Weights of a small image embedding model.
Model: 40-pixel images, norm rmsnorm, depths [2, 5, 5], widths [48, 96, 192].
Data: 48542 training examples, 36.9 epochs.
Rows from block 3 of a small image embedding model, named by matrix and row number. Rows with one number belong to one neuron. Each number is 500 + 40 x the weight over its row's rms, rounded and kept within 0 to 999. All counts start at 0. Numbers have three digits each.
After each neuron's rows are labels from the 100 images, of 14976, where the neuron reaches its largest size: "responds to" is what is common among them. Only what is clearly more common there than usual is listed. The data: microscope photos of single blood and bone marrow cells.
# gate: MLP gate (model.blocks.3.mlp.gate.weight, 384x96), inputs 0-95
# fc1: MLP up (model.blocks.3.mlp.fc1.weight, 384x96), inputs 0-95
# fc2: MLP down (model.blocks.3.mlp.fc2.weight, 96x384, transposed), outputs 0-95

gate.151:528514427579498477485484521454511555553551564490516525502508491528486495428434500568524482514426580577489516509425552527503486542508538522465502451491541487432488478455508486533511498504511510525496528494446520553478399565565461476513559517499457542479493458524511464465525510420402450526
fc1.151:526501580510543488470512535527531548484483482465526424503445507567511504542537482431447537464553461502492449512448415419500473475460517540504454521525524457544440488491513520476507516535446518437517487486468534489524523428505440442515489433461527576529455542486488483552494467611566561490
fc2.151:490504538598457512461459487557550435451493460514584516518498518553522444445463485495430426519531431440510472437537502522456526568513498574455520510492476521482511563499541514443475453528540439455479484527497529511489500566496500464522505530567473441486513592550448475538516474455489549503
responds to: cell type: blast

gate.207:507511445532466509548456504477538514467414503561501484562533438526476443463474524518484525509444542516485562423557475564504471533548445528583445505444432533498524458455393533469406540532526448487499492454515453548499492429505479550521556546468471516540481523519498480470528519482508519489
fc1.207:500563519452503463517425573564500525427540522419546509518518454576479590474531507503540514546469483477456507541509507449507485545463547460477556507484466510498527522499449518541460523509445451527462553429479467421539520485483465439506545517468441460432460494529552557517556533450489547477
fc2.207:472475498440511507529517513496437434547523578521505527510513531550542524535496453463501477551511397484560444537484467481487449485518550568539581538484539486441489409519448534492476551521536472520475569538461467533426490517554487548533504521517509516480532484524537484540377535546468468512
responds to: cell type: eosinophil; smear: peripheral blood

gate.26:559518464525484459450540422455495545507526522499562497532505522438530538495524493524510491564448453551515568554533492458526504490442537490452498479501452520544528482516490445486565528530585490470465560498445494517556542483459522536401504518546469606527483475521566412510529470483453441499
fc1.26:494518539473518505412488574432531463507446500503524527468525469524540486488476455500461499544517518502482381448481528483448532434510570493517614478458473509466539514501435570508473436509491460495433520514486455555500571487507461471535488412468478480470486553502507430503522513498541560560
fc2.26:505512515447468505481531431412487473530530502529541493527493527530552417491525539499465526605434548463424440440520470517558491502529473484540510427497463467469466471468525495479519475491437505479472518513511595475605530541541510487459473557494475556466499519496496553422457461522493469563
responds to: cell type: lymphocyte

gate.62:520559468470510475514488492497492455501445556512507504540545503467472557520509553540508508550432470492478502495506475527547554469523498492450488475522463579447514534487437541584486466489516486479522533395473488532495471583461480487471537427564576459500466475495465517516537528448365584481
fc1.62:507583506551546515495472420517468595540455516516493510458582561442540516512460568477469462492427504435469510474557491544545534469492505479463445432522477490519499453554546523471467502477587520455473511487512476602490515485450523465462444483487544449479494487462473480448503487487474573546
fc2.62:482563454516529493423493533509511531486499494543490464498454494509520490542624464497504516461504517502542541531458470494425496465472522470473505596496450554543489533485497527504586493478543595449521587466546479544447537509514455440574498552471471442484508503539514591537533498559476509496
responds to: cell type: lymphocyte

gate.56:504516505490594480489462498485545494490423436543505506487474504455541482416533503424491551524491508476447524526433553466482426518504505481433503440482519516479562544505480501536507426485593447487456503512482527440489501452415514439510508502466504455511515561506402448462498542536425460496
fc1.56:530500465487481447528492530562535449502493538493439385490497502497475568529527472520502490465594497438590498480494498517518482494434492475548486468519495521495481585423511489484555513553449425508522517549506490449484460528494543517479472547461489414509420547548444498452493447538555439507
fc2.56:484492508491420464483476448493520505509537445427544472500423555498506537473476458492470540499497468504440475423490434506536444520552452401435563517547492509519529554548525467581441468462447489478540447401496499526479511457455503453492552490536504495475508526515538548448475530541561484538
responds to: cell type: lymphocyte

gate.256:598530518474492488459483534442541553428478499540529496549425513602518428554550539599509604522523531467536534454483535534522430521540486536525492547516493511472449492502475539493530484499559538521534452527490520532454503470469494478525564519512450545513478490549493487504559488541472548433
fc1.256:583503492512463477512471463443591531402470472564474496557434502505480504506516512534499557538477515506492514440461551475532495538516458531552554501487485480515449511552500513457502492551471535521552483508534485565457466494511537475499459533439462481439420571560546455535399433512563509500
fc2.256:488511442507518460444499467498550547566515517462545478464470536468546463571460460523525500532532498535411490489485535504529466523457586518395490504465465562465500518502487512463550462453465550443460394513507500481490548398578492471503462548469511498555486417492534531493482489449507510523
responds to: cell type: artefact

gate.122:486454466545551484525521469629496513499557503522478518506517546533550529496469490496492529475510522523506481482464504475414505473501506551564486491499433497454507517441453469482532522475473426499562495475466503439558488471543430463483559558530424444424553546491527455472573565482528415496
fc1.122:529521529499477495473494540436460492457507492444530479511473517490487516498498491495498506614509471472491432517439451572512496523472546401488524486432489393494451526531478528474457615511589580482455462466507532542481531540533481546489495495450500519513432451518462500583474509512522456469
fc2.122:520535546494507506526493534513425474490519531532464483559469533561483546544458484426509457563478476475488510538526476363482535457491440534483538514528455579497491403462461456570444508473573475507493505516487489462463473532532496518398478509508513516527487508548438523458469486568463451535
responds to: cell type: erythroblast

gate.285:466528451495514496516440510479460546523447499536452553405495434460518492385513500488458535528509517442505570472459511476444529505467524477509440416509436533501522482422481518512446484524477478502465543553517512498423424477496486566530514474482468491488492581519500592473458539443501488552
fc1.285:550434512482528525480510429444477462495513501542426491504485413455544530601504555439488464442490488419490487485542415512508482465615476515527464555514551491489462490452446422541472494528486561520515556511493543551497507497509535477498507574465516495437470517519475503451459445505471522524
fc2.285:446527454488474581523572489505559545544494457532447502441446507520524522428608528525463535511422515446536518493559509544561467488495435480539511529513527437448467515498525476501450508459467516464508456412546467494456452513550505493542543512514487516508414534529421493517486445462490470533
responds to: smear: peripheral blood; cell type: myeloblast

gate.364:503494478558569502557513519476437549461496560530513516453560486533457487487518498479477392491436492486508576478407460412480478472492546538496478503417497448460528432525492479513486467555431451540567508537526468529487572561527459536508536493531494483442543540512559457532497537514477519482
fc1.364:532470488572557511545442530476525593506394478484533637510469549461470492476538483518513446504506502519503528554480512447488450477495528495483482467502536471446504520516438466459469477513431519478518550487540430473564511567478534532503511389428501459497513547533473463483462500507498543483
fc2.364:522515501519482533531484415453487410529503506502497580486513534544469527454469554543484456524533448575467474457485498531500528527541476483459498455417506492525451460451554481545575469502525465509514475515489493474611482435450553543506576507464444525512533499587486435452427530522495488495
responds to: smear: peripheral blood

gate.46:486480477481515504511421471492551423474494462589432522508550553488455453430490526494521459474570447505481512507509443506457559527504583482524533499509523474458544517507561557505404495509516494547555457450557495450515530492442459501522508484481498489482548488439534523451605517412503474467
fc1.46:498555424461477484489548583510473413560450569442524504511482521558488439541531569493515564509507499543490495555474601538485526511481462496507475509593538497566502544474452467588596498484480499538559443535490499453549505512454532555483516505525476512467506555488480541493467511496486522520
fc2.46:539494505473451473478482526525508531442485462449456563492482507524556484476430557525518528478573583518457528555468531588492532503555472574508514493545521495397445471516513549430578502518471512532479514449425479439564503536528500497524485515499431538521444538524473562491546457459488524539
responds to: cell type: eosinophil

gate.72:477504493526538475504536542522516472445533513505406505453516506522549512489512431505544522437558585520562474498423548471425494483449491509568475529455513414518506485533420513502575560473502474507504449469480537484547514516526527443520435459545414501485451472567553464524463503498556462476
fc1.72:449526509488459588511538538490478516519495525460468491492534422570506468546518475420518522571593479500538564467476469493496506514509500507470573539510516517552485511446509532498365459470502517552511559499526466435560464528499462552504464548497396489486472560498496475459521511570489504462
fc2.72:434517471511451482483438483513494519502447503524520506522478366469427471472458479452510558492529508429456460593446473460542477420503537521540485531454583516584493527525467479460508509509493488530530492510529511581418468526569502534458461543485514538522487514408476514480475488513525475500
responds to: cell type: eosinophil

gate.203:511522540529446488485501452470502525442560506512476485453491538430463438509519522474484563513423486537509532505543533527506500483566439521470411484569536508505473448467441395543525490478494432501526468554491392512507507447471550539446550520498540518469455570572530486517561496491460528503
fc1.203:492506510504567541483468569445537505480462527518496423490489504528532449452459489530502612424601465482411470462484494496542458549471488458485459533529481557488538537482535530501508479492517477511492487524465484444486553474510489583512511479497494623473460440463492523461477506542536403485
fc2.203:484504481573433470506474504535446541524457491484511548560469464492557500565406524457483470522481508550489529458577533501513458446505548501486502395435524501529522514535510506523489624482525483480547499499521496470577532513547475549536458547519551565515509557542538499517518506427558524552
responds to: cell type: blast

gate.127:463516522487503446532480483497518466497523495516557479493561575522456476477518511413544510488514583591476526450477495462484436503486530475449528479441448565509533516414480463436396489528521517474420442547475523564511473580517520478554524564470469484466533489543478447515493500536528555491
fc1.127:488546544453547496494579501473464497474515497472560502468520562469429450556568546451523500474557556560543485524432498444524492532489541497484523425403437523501510499414488479423495511510535494429477444534555559584478509532543476506570528544516541507488511478512463476507449528504519485502
fc2.127:483560482493471517437473522484524474450517497549514476417454536429563453455462526449493526453448528563507517511493491498455518423496519499536400512452519594422445504472519506486505459533548494562397442544518495474512451511470485531443520503460486465479500535481423453510470520488536524439
responds to: smear: peripheral blood; cell type: segmented neutrophil

gate.44:512503572524536524449504552514503446476429433459497454487510463526548377469490509484517597547497501486506476524480523510451499558522509532472490475535499506471419554479441542456503439482464472462555551501452562542542490516476545533456533468552440534438410533516499509519496449466551502463
fc1.44:506516618509484455499467518475486423514502479516499499545484530502438451525481467471530552447489441516492510527524501449554517515546470470428492519461514469451502545429460470447529444477546456438587448440525459531578468493459583506470580479504440519463495518437447491494506467543511526465
fc2.44:515456479542536490396493481544424478491552456550482464497496509524539538443528516508562438494521483419439512425552537491570474527540535483531574496449506477515450533527463492523518563479527457542440446509499568521471537526579460506544466538475473472469539584506530497541521522531440485536
responds to: cell type: plasma cell

gate.114:458511521462501472490516519451474481519467508472474539500497557508536512577511471422462516528526500508475569513499492492527483505534504519507534483439531441417517470509545580582486499508431486511517553513511616501425460426584491505463505475493599523616498521478498494478535467511444464453
fc1.114:508464570449526492413487444544498450501544540496568531554510532520605451484527486520514442527487590517520526513477502521493526509453461514553532515445497502474578483511511435538472453459578554463526467529515502539459509556547519622523508495495462520546506558478516524510573469525489542486
fc2.114:536455508467443438546478490446442503546541460517512498477568453444523472444499489464553480464486539521522471478502470434476423536451495543479571465580536517526477484488517446500468487502472560536467504518547501517452538516451518506575376455471493498474514501589498492536420457479437470518
responds to: cell type: erythroblast

gate.98:503448522511528544425540507420576475447440495509551505424513456476476494527454403543527560489482536514539501525470480384521441471523455483495522525477510504562476520505526452496493487491526477437456482538534538542428507488547546524495424413514568497519521529503490459538550463461528535518
fc1.98:568475497524496458460453499383545492496489469523454552478529478494419523587459508472457564533510597426504445484482470466465521478455475502476442432575558455422480492566531518488478479516508525453500511533519525497468548496450554500470469465499460450513502459506486531504506556444518536443
fc2.98:432440484523501470516549541475564465443495498531489418549479499484505533421423477546461488529434494495507567537515470472573487568540531540427480553609486495499496545563514504479475543484488475431502453550499528506507541540504522464523526467480529511522599429548544549532506526487516518491
responds to: cell type: erythroblast

gate.244:483478439549548466485485508479517479525501578428545486490522423532535445546548475505500558494559522480504490493442536478507534512463579503410494538442534508495435536493545546511530492498453522600463451455520555449448496447456483550528456535493446474499453580508514498473476540517434569495
fc1.244:470490446540504555513429392496512411534468463438500472463528517586530569503527440446534530441516465467492473481541566510536538480531466508495554447475477505515431502514567506492501471522481492511458442571441522485564486517488512556573520470501532528523487511468572512545465464490508421535
fc2.244:528546526490485511450486495533515463503513571519573571463488506511411503497494488438510555475494532522513494566520433463511589533471483491506533494547507491498451509487453474549507552555467584534505492467470506431507519459470509386457538493505503488598546457538439548423542473557515547493
responds to: smear: peripheral blood

gate.102:516485553540539598412464488472436477462498511485460557513564555546466490519421552445536523506569541438520454547524512447499527472504514481506454517502521528556485488508508581476465500459512479558479456509518564459474570485478575540511515506553482589492521462502440429512486544441506502494
fc1.102:508479520574505508543531493459422514475430536512517500576505585465532443471466461495496514457463499506537450440480549491510498535473541453511555465429512477462457526494478539443479488495435498478486383512537577497485463479420499525473488549502573473508547547417501472474442488419494508491
fc2.102:527481456466540539468546526496532484501467486500478451483478517434480508433527531529495502512520521489591530580546482554513479479492526505536484571526535518483500543557499474565500449511474427511435505482511577518471518417528444517479506541448405445444551423490418431481445492538465471456
responds to: cell type: artefact

gate.187:496430481489454536458455496492505544562483509542463512575446518540512529530532581473493437496564563468416471491559490515496492465421503478547543502513554458509418473600524487450563535492484512485501457543474520510484520597518490446485536519476542494507479568514521536524513578482555547514
fc1.187:478497474525517534476409408509463508522530504474495504541437569514477552528499516482569486446492480472433473505481580524475552467446465461579531536487525424509428516561425483481499506520508503467461495578538531512550527577490460516536463530496507479483497540480522544392460554506538458485
fc2.187:538464494494535494481528526536533519480492507464603466508523484536505554502520549519497504497450399464472577411460474602512415445473452540442460467515539471498514453518522465524503508553539538490430518507433425481553460411489531445471536514545517546533501500521469487486452514468514464519
responds to: cell type: artefact

gate.223:460554513435460518457451480469571454575472520589450569535469535518489454466502479399502503585495516440505471495577517510461481540530498520465415473531540490502446513535465442507460423528460477489492441518564504525491467505475528537540527498503437556495455535484546474552508477532524496450
fc1.223:480506540463486479536500467522458510619488501450551443489461528499502437447557540533565501542498478529535412406487459495496460486460502516610512456460463531490507494538507484487452563453503499430504521520494509440465468488485451466418557500476441506477540530488549571550529480511546473526
fc2.223:495518492579479446493541554532496477542439530405480474502519507517517472508539446543524495512467548545568551552461546554489511486547516530549509525458482490498513536524503617522490394462500447490509459552509519491553507505538509529478411509494562475530575511455560492522509571483570531540
responds to: smear: peripheral blood

gate.289:475504422557450484547436460484462407510515469499532571427537533492521565470498472550477403610441537512456455483514535511549521581532457492451472517524517506490513489541497507510528536501535483504503492502561508505478462470507472440519539471473480544503505503547485458514546416481414526437
fc1.289:612460489521496599541513518515493452448516522440513514510580495471577494433498483508534495502546476513498444485494578496489519517553485459490487447480497511534546454488492509565593524437502496482491552518504466421440477495458498440431493563553523488443499501515498477483512528552405546542
fc2.289:466516479528572515514531594502467502459521476462557520543496466444514456503435444453549546492511514418536477478501508541475557420457415472477492518475503500532452576501440521423513456473542465494546537475506482487504514475411519533525441495484486465529441468446550517480447446429445501475
responds to: cell type: lymphocyte

gate.11:500456512517435525441456407550490409544492515488550491438525518553492517490515526540480422507484476457471480515444495427543504551498455452533461459545524487433446525476411464500481500479520524471554521542553495444513560505536476520549514546441508543521458504586494477463555439512561534486
fc1.11:550621511471497485510544574507502525485483436426493496509483453519512488536480484448518497484515438546603471479518496525393482524554545467487460536500439513508547570522502538530516544534509493477459461535435503502482470406548550485499507470493531479440482461456483509542494462514420426477
fc2.11:509473481559549456555506589465501579442495525483470519474502462503550524513489516534509514535477576600562474572462471423538457486516513442470439499482502493527539565492462460423494493500470478458560476406565439507469545476482502447562535495494453444487488530487519512484509426502480505511
responds to: cell type: segmented neutrophil

gate.73:481517481505465525527456552458560490543536511468482532462488508450566509487530499552507460558598453480484439538549513504571577515474561509513561546551471460515435545416512521476502508568510523478474485465498446482485505510458592496576540488516474458588450456480516529537550527461474466537
fc1.73:488506474484527500512421588500454444584538492427499571568467506495525536513497455539544425532444517575515436573556537454447520449488523473440589549547509503516494516471482502477557494482519513515514501499508494456498485487551485448542538483424486492519575431505457523523546512466508442510
fc2.73:487598528393530514448497498493518493419536560505460510488447439492529492441532530442477522486511505524474479559517480534541524481513552499563510501506585533446488529543512478520568553467427478555459540439460511470520549533543534515506557421474499522449506465427523489464497444433504484469
responds to: cell type: lymphocyte

gate.189:461480453599486517426507425535481475492458491504501510510506520466522489493528418551544512477499449449497609529507514526496583461499551537542485511486509454482490488432489518449540513581521495481541483565528506535506540565439499530452529526442440495538489568500538594504537512428495550484
fc1.189:447425507429521480524476534498418512510419514526539519481485480492570561424501489474576567535512488553558510474493478476449492510505564541478557519538562532520515554464522538458487463452467510456483531609521569553493498556546477554463552519451462461483516489528430513504513494451533496499
fc2.189:502490430459536501525485512427501503504611504454467522512529497495511434474497467498531503552434629502416470483467487431513519514480482470504516515465490502485458420489523462556499470544544502524445509560447547534445489539426459467579478499517557531475503510474515551577541526443478524486
responds to: smear: peripheral blood

gate.343:529513482465529467498453512525426534473401457462485451616487511527488564491563497517485468421509447481519536515454429489525484569577504530423539473479486478459534494547437463488448490479479454457523476514469429573469547479449488535536509527474442440499490544486526516474529479458493546475
fc1.343:473511517480445488501548478490496529520484434485546557491454487440451517500512535491547510534459412503504465529510533488456520500547536473445458398556431534554492497541505500548593471567455463455541437506545533496471477519524441475614461487489505521477531460523464541550480538567496430486
fc2.343:465480465503539462545472483521518421574501398527486516448488484547508493508480523488467513438466444549447550469507487437492482540487458473535508481495524499485581483539509504511576510522565514514575579459589430479542515539509430530499529469455489546460558503578453475521508496423454493509
responds to: smear: peripheral blood; cell type: eosinophil

gate.37:449532496503500444470470550511495479500509463566586466473489525531545444503458488480585485514538509547490462434474486490508466499407424482539461519505510460490541471485527483494506505524458557563555547460512496546455433556536573525499488465453445493441512468451508425522617487553466526516
fc1.37:482470536563501502530501478565522470460467494524540432533552472535559440502513427514502520492561478502432549528486441522427559509532513446464601525535487467521491465535496481482496544502582435533446521457502555475451460529396523480537534476516508561510467493468455450504541489540474465426
fc2.37:504506498561504471483513557428438587501460507470486459456515463543509437468461509497546527505514536483463513519565459511599520523492475473549504510495534521511514446503505470558500516540582482564593428475516540553512392451532502489482492532524483459494476411412530482522532433502477513512
responds to: cell type: erythroblast

gate.45:420463519557496501449506556515495565507501598606444478581467555515487406545533515456527523487489487470526524531457530549405522499537562482505490496542508544449518496529482574539454494489458508448533589566447458510450478504500493544482504496499467461481489499470454454548525486518515511502
fc1.45:415487518542475446524538475522478509406588533545442522531494497504480463458471577477580510473511435469506516537468564550471489485543569475438460520483477551486516512516411494488463517497553543544490497536509450472464523534513477503500521498524465511496413416432497455560429505505520441497
fc2.45:534495477435441578433438557478458503521498494509525463425535479462526493468504522474541529586473508515577484493497518504522497538528476528472526486493517448501529578473456426468569548391525436565515574480538538511523466519417499461497458556495510524496491471575461478481518453541488468478
responds to: cell type: segmented neutrophil

gate.335:472429500503486469462526522459531499476530537415539439507445523519535437471510568510450546485472552422452433511509530475406479478474541458486475437498461493470462443497484545493532508512525557580490511478565521566417489463496454570529497511463468508569442504433493481521482490428506515521
fc1.335:538464478495496478499461490413527504460548525505507485498394465593518399547522489555451502522513556472541451456571492493443495485567470502412535492481513491510474522516511514501503505505510567469493512515556472502402448469536510502495505477460427491559434566472549479544540472444496438500
fc2.335:510437521566496513536437481536465441473585479559497526521450557459500489573515500565465441548431530501579545484492477492495501471559439437491475452491435562476541503510445467555473549448429476516520501485515537469458565487536480436478438517517481477511531491589505492508502527519517433506
responds to: cell type: promyelocyte

gate.138:472413552430429506479530505460515563528513446530472432480531471456509573565535505506548516512495508527487513462499438492472480469494512445472431492456448556505459487466523531512532514504498525564551598548493575530531489452518511499421548464508564572506495541481507540549481465500519444421
fc1.138:480544502458547487523565447492366484426569481507476507505501574483533511571461472486505434508502436490539551505510529591523505514473509456476530455470457542486461448486531408525487591552513497585445487497510434536476484443498487511486510523507507571483511498522459481496501500539467449538
fc2.138:535533513484539504484448504515471570461460503479542418515521421482533478465461545488431489496604545473576555469569507489475536545480480427554489565500539469527525481505497443460549471548498485543470498518562476475437476472472527526449561453527517518537508477522507487565551464525487399547
responds to: cell type: erythroblast

gate.242:579421516512471445532536454454496498562439485464539497513513583418500520481602445482459495540464515470543547556473564508515525460475511471500540503536526468413509527486472567525533487503459485598529525508501479537499558512585482447451469516556449492431532488500472512498470535465473484514
fc1.242:512468507458535532525458500586509411484458529557532517529483553510539475499535496514441515490491559466467491462487425523484550488577482503526583601459481386476448472489491469490482523580514501533448463475404521447513474465490503489521431540552496558528495478496459508564495532490477527481
fc2.242:488566500508588509440580472574515521486482470520478510486483523463455450453512558475458473566504493463570518477511545499619505497471485528550467500515497545523508510494517501424504495567496439558501532546540523557524568486518488525524548498507555450520486498513402501438476468421476524424
responds to: cell type: erythroblast

gate.259:543451507536483488492464491514568538427516493552482472502543507542498550512581457501502442510453456573438547460489511492491526525533488483462450473555487497520440493494504417518387496460494463462557555542459479525518422538482530516446579540501511515461572516500551497439482442527486426472
fc1.259:528553504476546517439482481538468494554544425551556562507485583546465477555491539449645469486555519498532542604505522529482506509486468541561464506512503479477569483475485468500489497480493541492547564515527490473516526534489441515560451487512561459494499448546497442438474551501502469485
fc2.259:571484475488504563563498586556549473484476510467545524470463475512405492479450423484488481416425532546475483534518501471497476504499529496487483518525467510472543488498543510531580580521501402440505517564499471544482480533498490424559473484489548530451501457511518465458519459457562569464
responds to: cell type: eosinophil

gate.85:481524503544471487442446545508478420530463475454452525495559498605505474411535447434535457577476483454455509514477467510483446542518505486462585509427472501499551494507488487489397479485452471497499529501487540476533425475438539535448501480433483524494498493467486511478475544443425453514
fc1.85:593505480511540501507554586486549532536484475520526508519448517433517504607510523485484527442511532490488478500507511491523562475474505459556482503528504440494462474524502513507629480496534543537450486479602493469447599516539501570535589490493508472541513455545474473512515540518570510513
fc2.85:506544466577457518525419448512522540529479487483495461446523536501543542423484486514450471520549467441499598511536426493463482462522473454490481460556535509535471466559561504482520469569500465541465489485492530523566505523504550446506474520526489484537515573545479562384510518436528512434
responds to: cell type: eosinophil

gate.6:454493490502525581464557517511497476531458457521446517521556471448559508463499526502468467529451532454490521490530576544528476480503445465456508484526545507457457447471637417509544489441482442543477486587510477510521543440486493501555496418557485542459499482556530521481471477512465571510
fc1.6:489419506449522515477549465481520527529517497506473485466510446492519555539551484482534500429488528566477488579508420522487520467566570488596510481456451541483516517509513518472539531571546515549439525451449518514483476469471499534542453489516574481488455479440511569474502506416547483607
fc2.6:448534582496438493530530491579497556482571562550459491362627516554515484502498579530490519447463524500526561530500471493502446512559536490449500513470448528538528463487496473526417495511512524452460542517518443489534495488476508495516466509454507492470500476520510510527575541473547501480
responds to: cell type: lymphocyte

gate.329:469516500543477550525491398492441489491549556468501497543470479547513493465454520522485446497556468470497553537490504496493491497503540525443432508454557495495473549555446570563499472460590551474514434483430482473541440552496509507476486537469490558463464537506381488540496498500530420444
fc1.329:526494431546498432471512516525506444451538478464496460511460539523510537517479561547487466522488586517434532533439487500519510500472491584524521422398511515494574530557480577475482471505533561598465503515473491519521546484501518483485554482510512551496473429517550519563499457423480429483
fc2.329:521486466417413508477497551527502492547512555511466550453503549496515563561524520483577524463456478498546456558512546494575509508505590519432465516521472498412509460488525540547562476461522463429478484479501467441488543504488496471502578468432506549469515461476455511500453475477559576471
responds to: cell type: promyelocyte

gate.257:500465530550446567504473448477507492488492475394463464444496444531566497510538489509502480501550513467466507531489478454563490497515506578464530518531472464544458448488487396473491563444411464514482471471467530528480477542483425510419399544486479429497462464511511442492444500529514502478
fc1.257:425500542518511458540447519482520528571462487501486443435523524527528490501537480439516548478527452450542532549505468547481554519471531466566521512490565382547459584485476484441465417513469487431520571499468506523457499470473462537508516509503541459503494510518511522533565533446442446572
fc2.257:501492540511490531565565507520452467512462544529481447525487473426408490452461470508537546494474541425544503490535501436511433501522453540400482557439465527497533525528448496528504467495456532554524482471515534502555551558564411456488573527508471483493511539415504508530468504530497443547
responds to: cell type: artefact

gate.202:543515523507446532482548545556459460530541536527474472552496449543408479442469507439461535465473492512519479486462455516534561455499526524473464491459535474485454470459554474477534540491465464491550540467519475470521514560465507547540567583457512610557551498436585491501485537472468568526
fc1.202:472441489522494519520419491480505518545516436489509481546428438520445533500468534466545492552487449516457495515500503501436424461519460534475554614456491581493554439545442459512479437542498459571536488508495490440494429486493446492564519556525493459513479534481526539472541495454472472436
fc2.202:522480514499485501526533615477460461467420491492486449513469428509511554496451487498558478521423433429543482557537467530476495510501485426411458477531532420488525474507481519519491506498519500465474498473558458510509531485483564505539499440540478508460455591452467540526431524407516535464
responds to: cell type: erythroblast

gate.205:502578447462522471505484509551499478458546436513489440548563503534486470534482471453446480442578433482511502410517466548482514514507518561474452550470492497466475446465556461515490450484468537461578550500480489509514509456559582495466541544583448471520547491526431521531468478472461526433
fc1.205:481475510499517506480440453506471524525427512487424508476471516536477487529480493542527570478411532491495459551481497552494417451511524480538490484478458504515436497548504516467532612525539483490490417514508552481454423463531500517512526415517522499550447490481541558453489518499418458613
fc2.205:587463555457505538467442516517552456493534528526485480474523463463577529510442581453440507504515454530422550525469463572502484498553575517539459541494536508460512560509509576481553461492465570508518518473454488424519576504484450500494505382519513484529537524531523504498525490456484520526
responds to: cell type: blast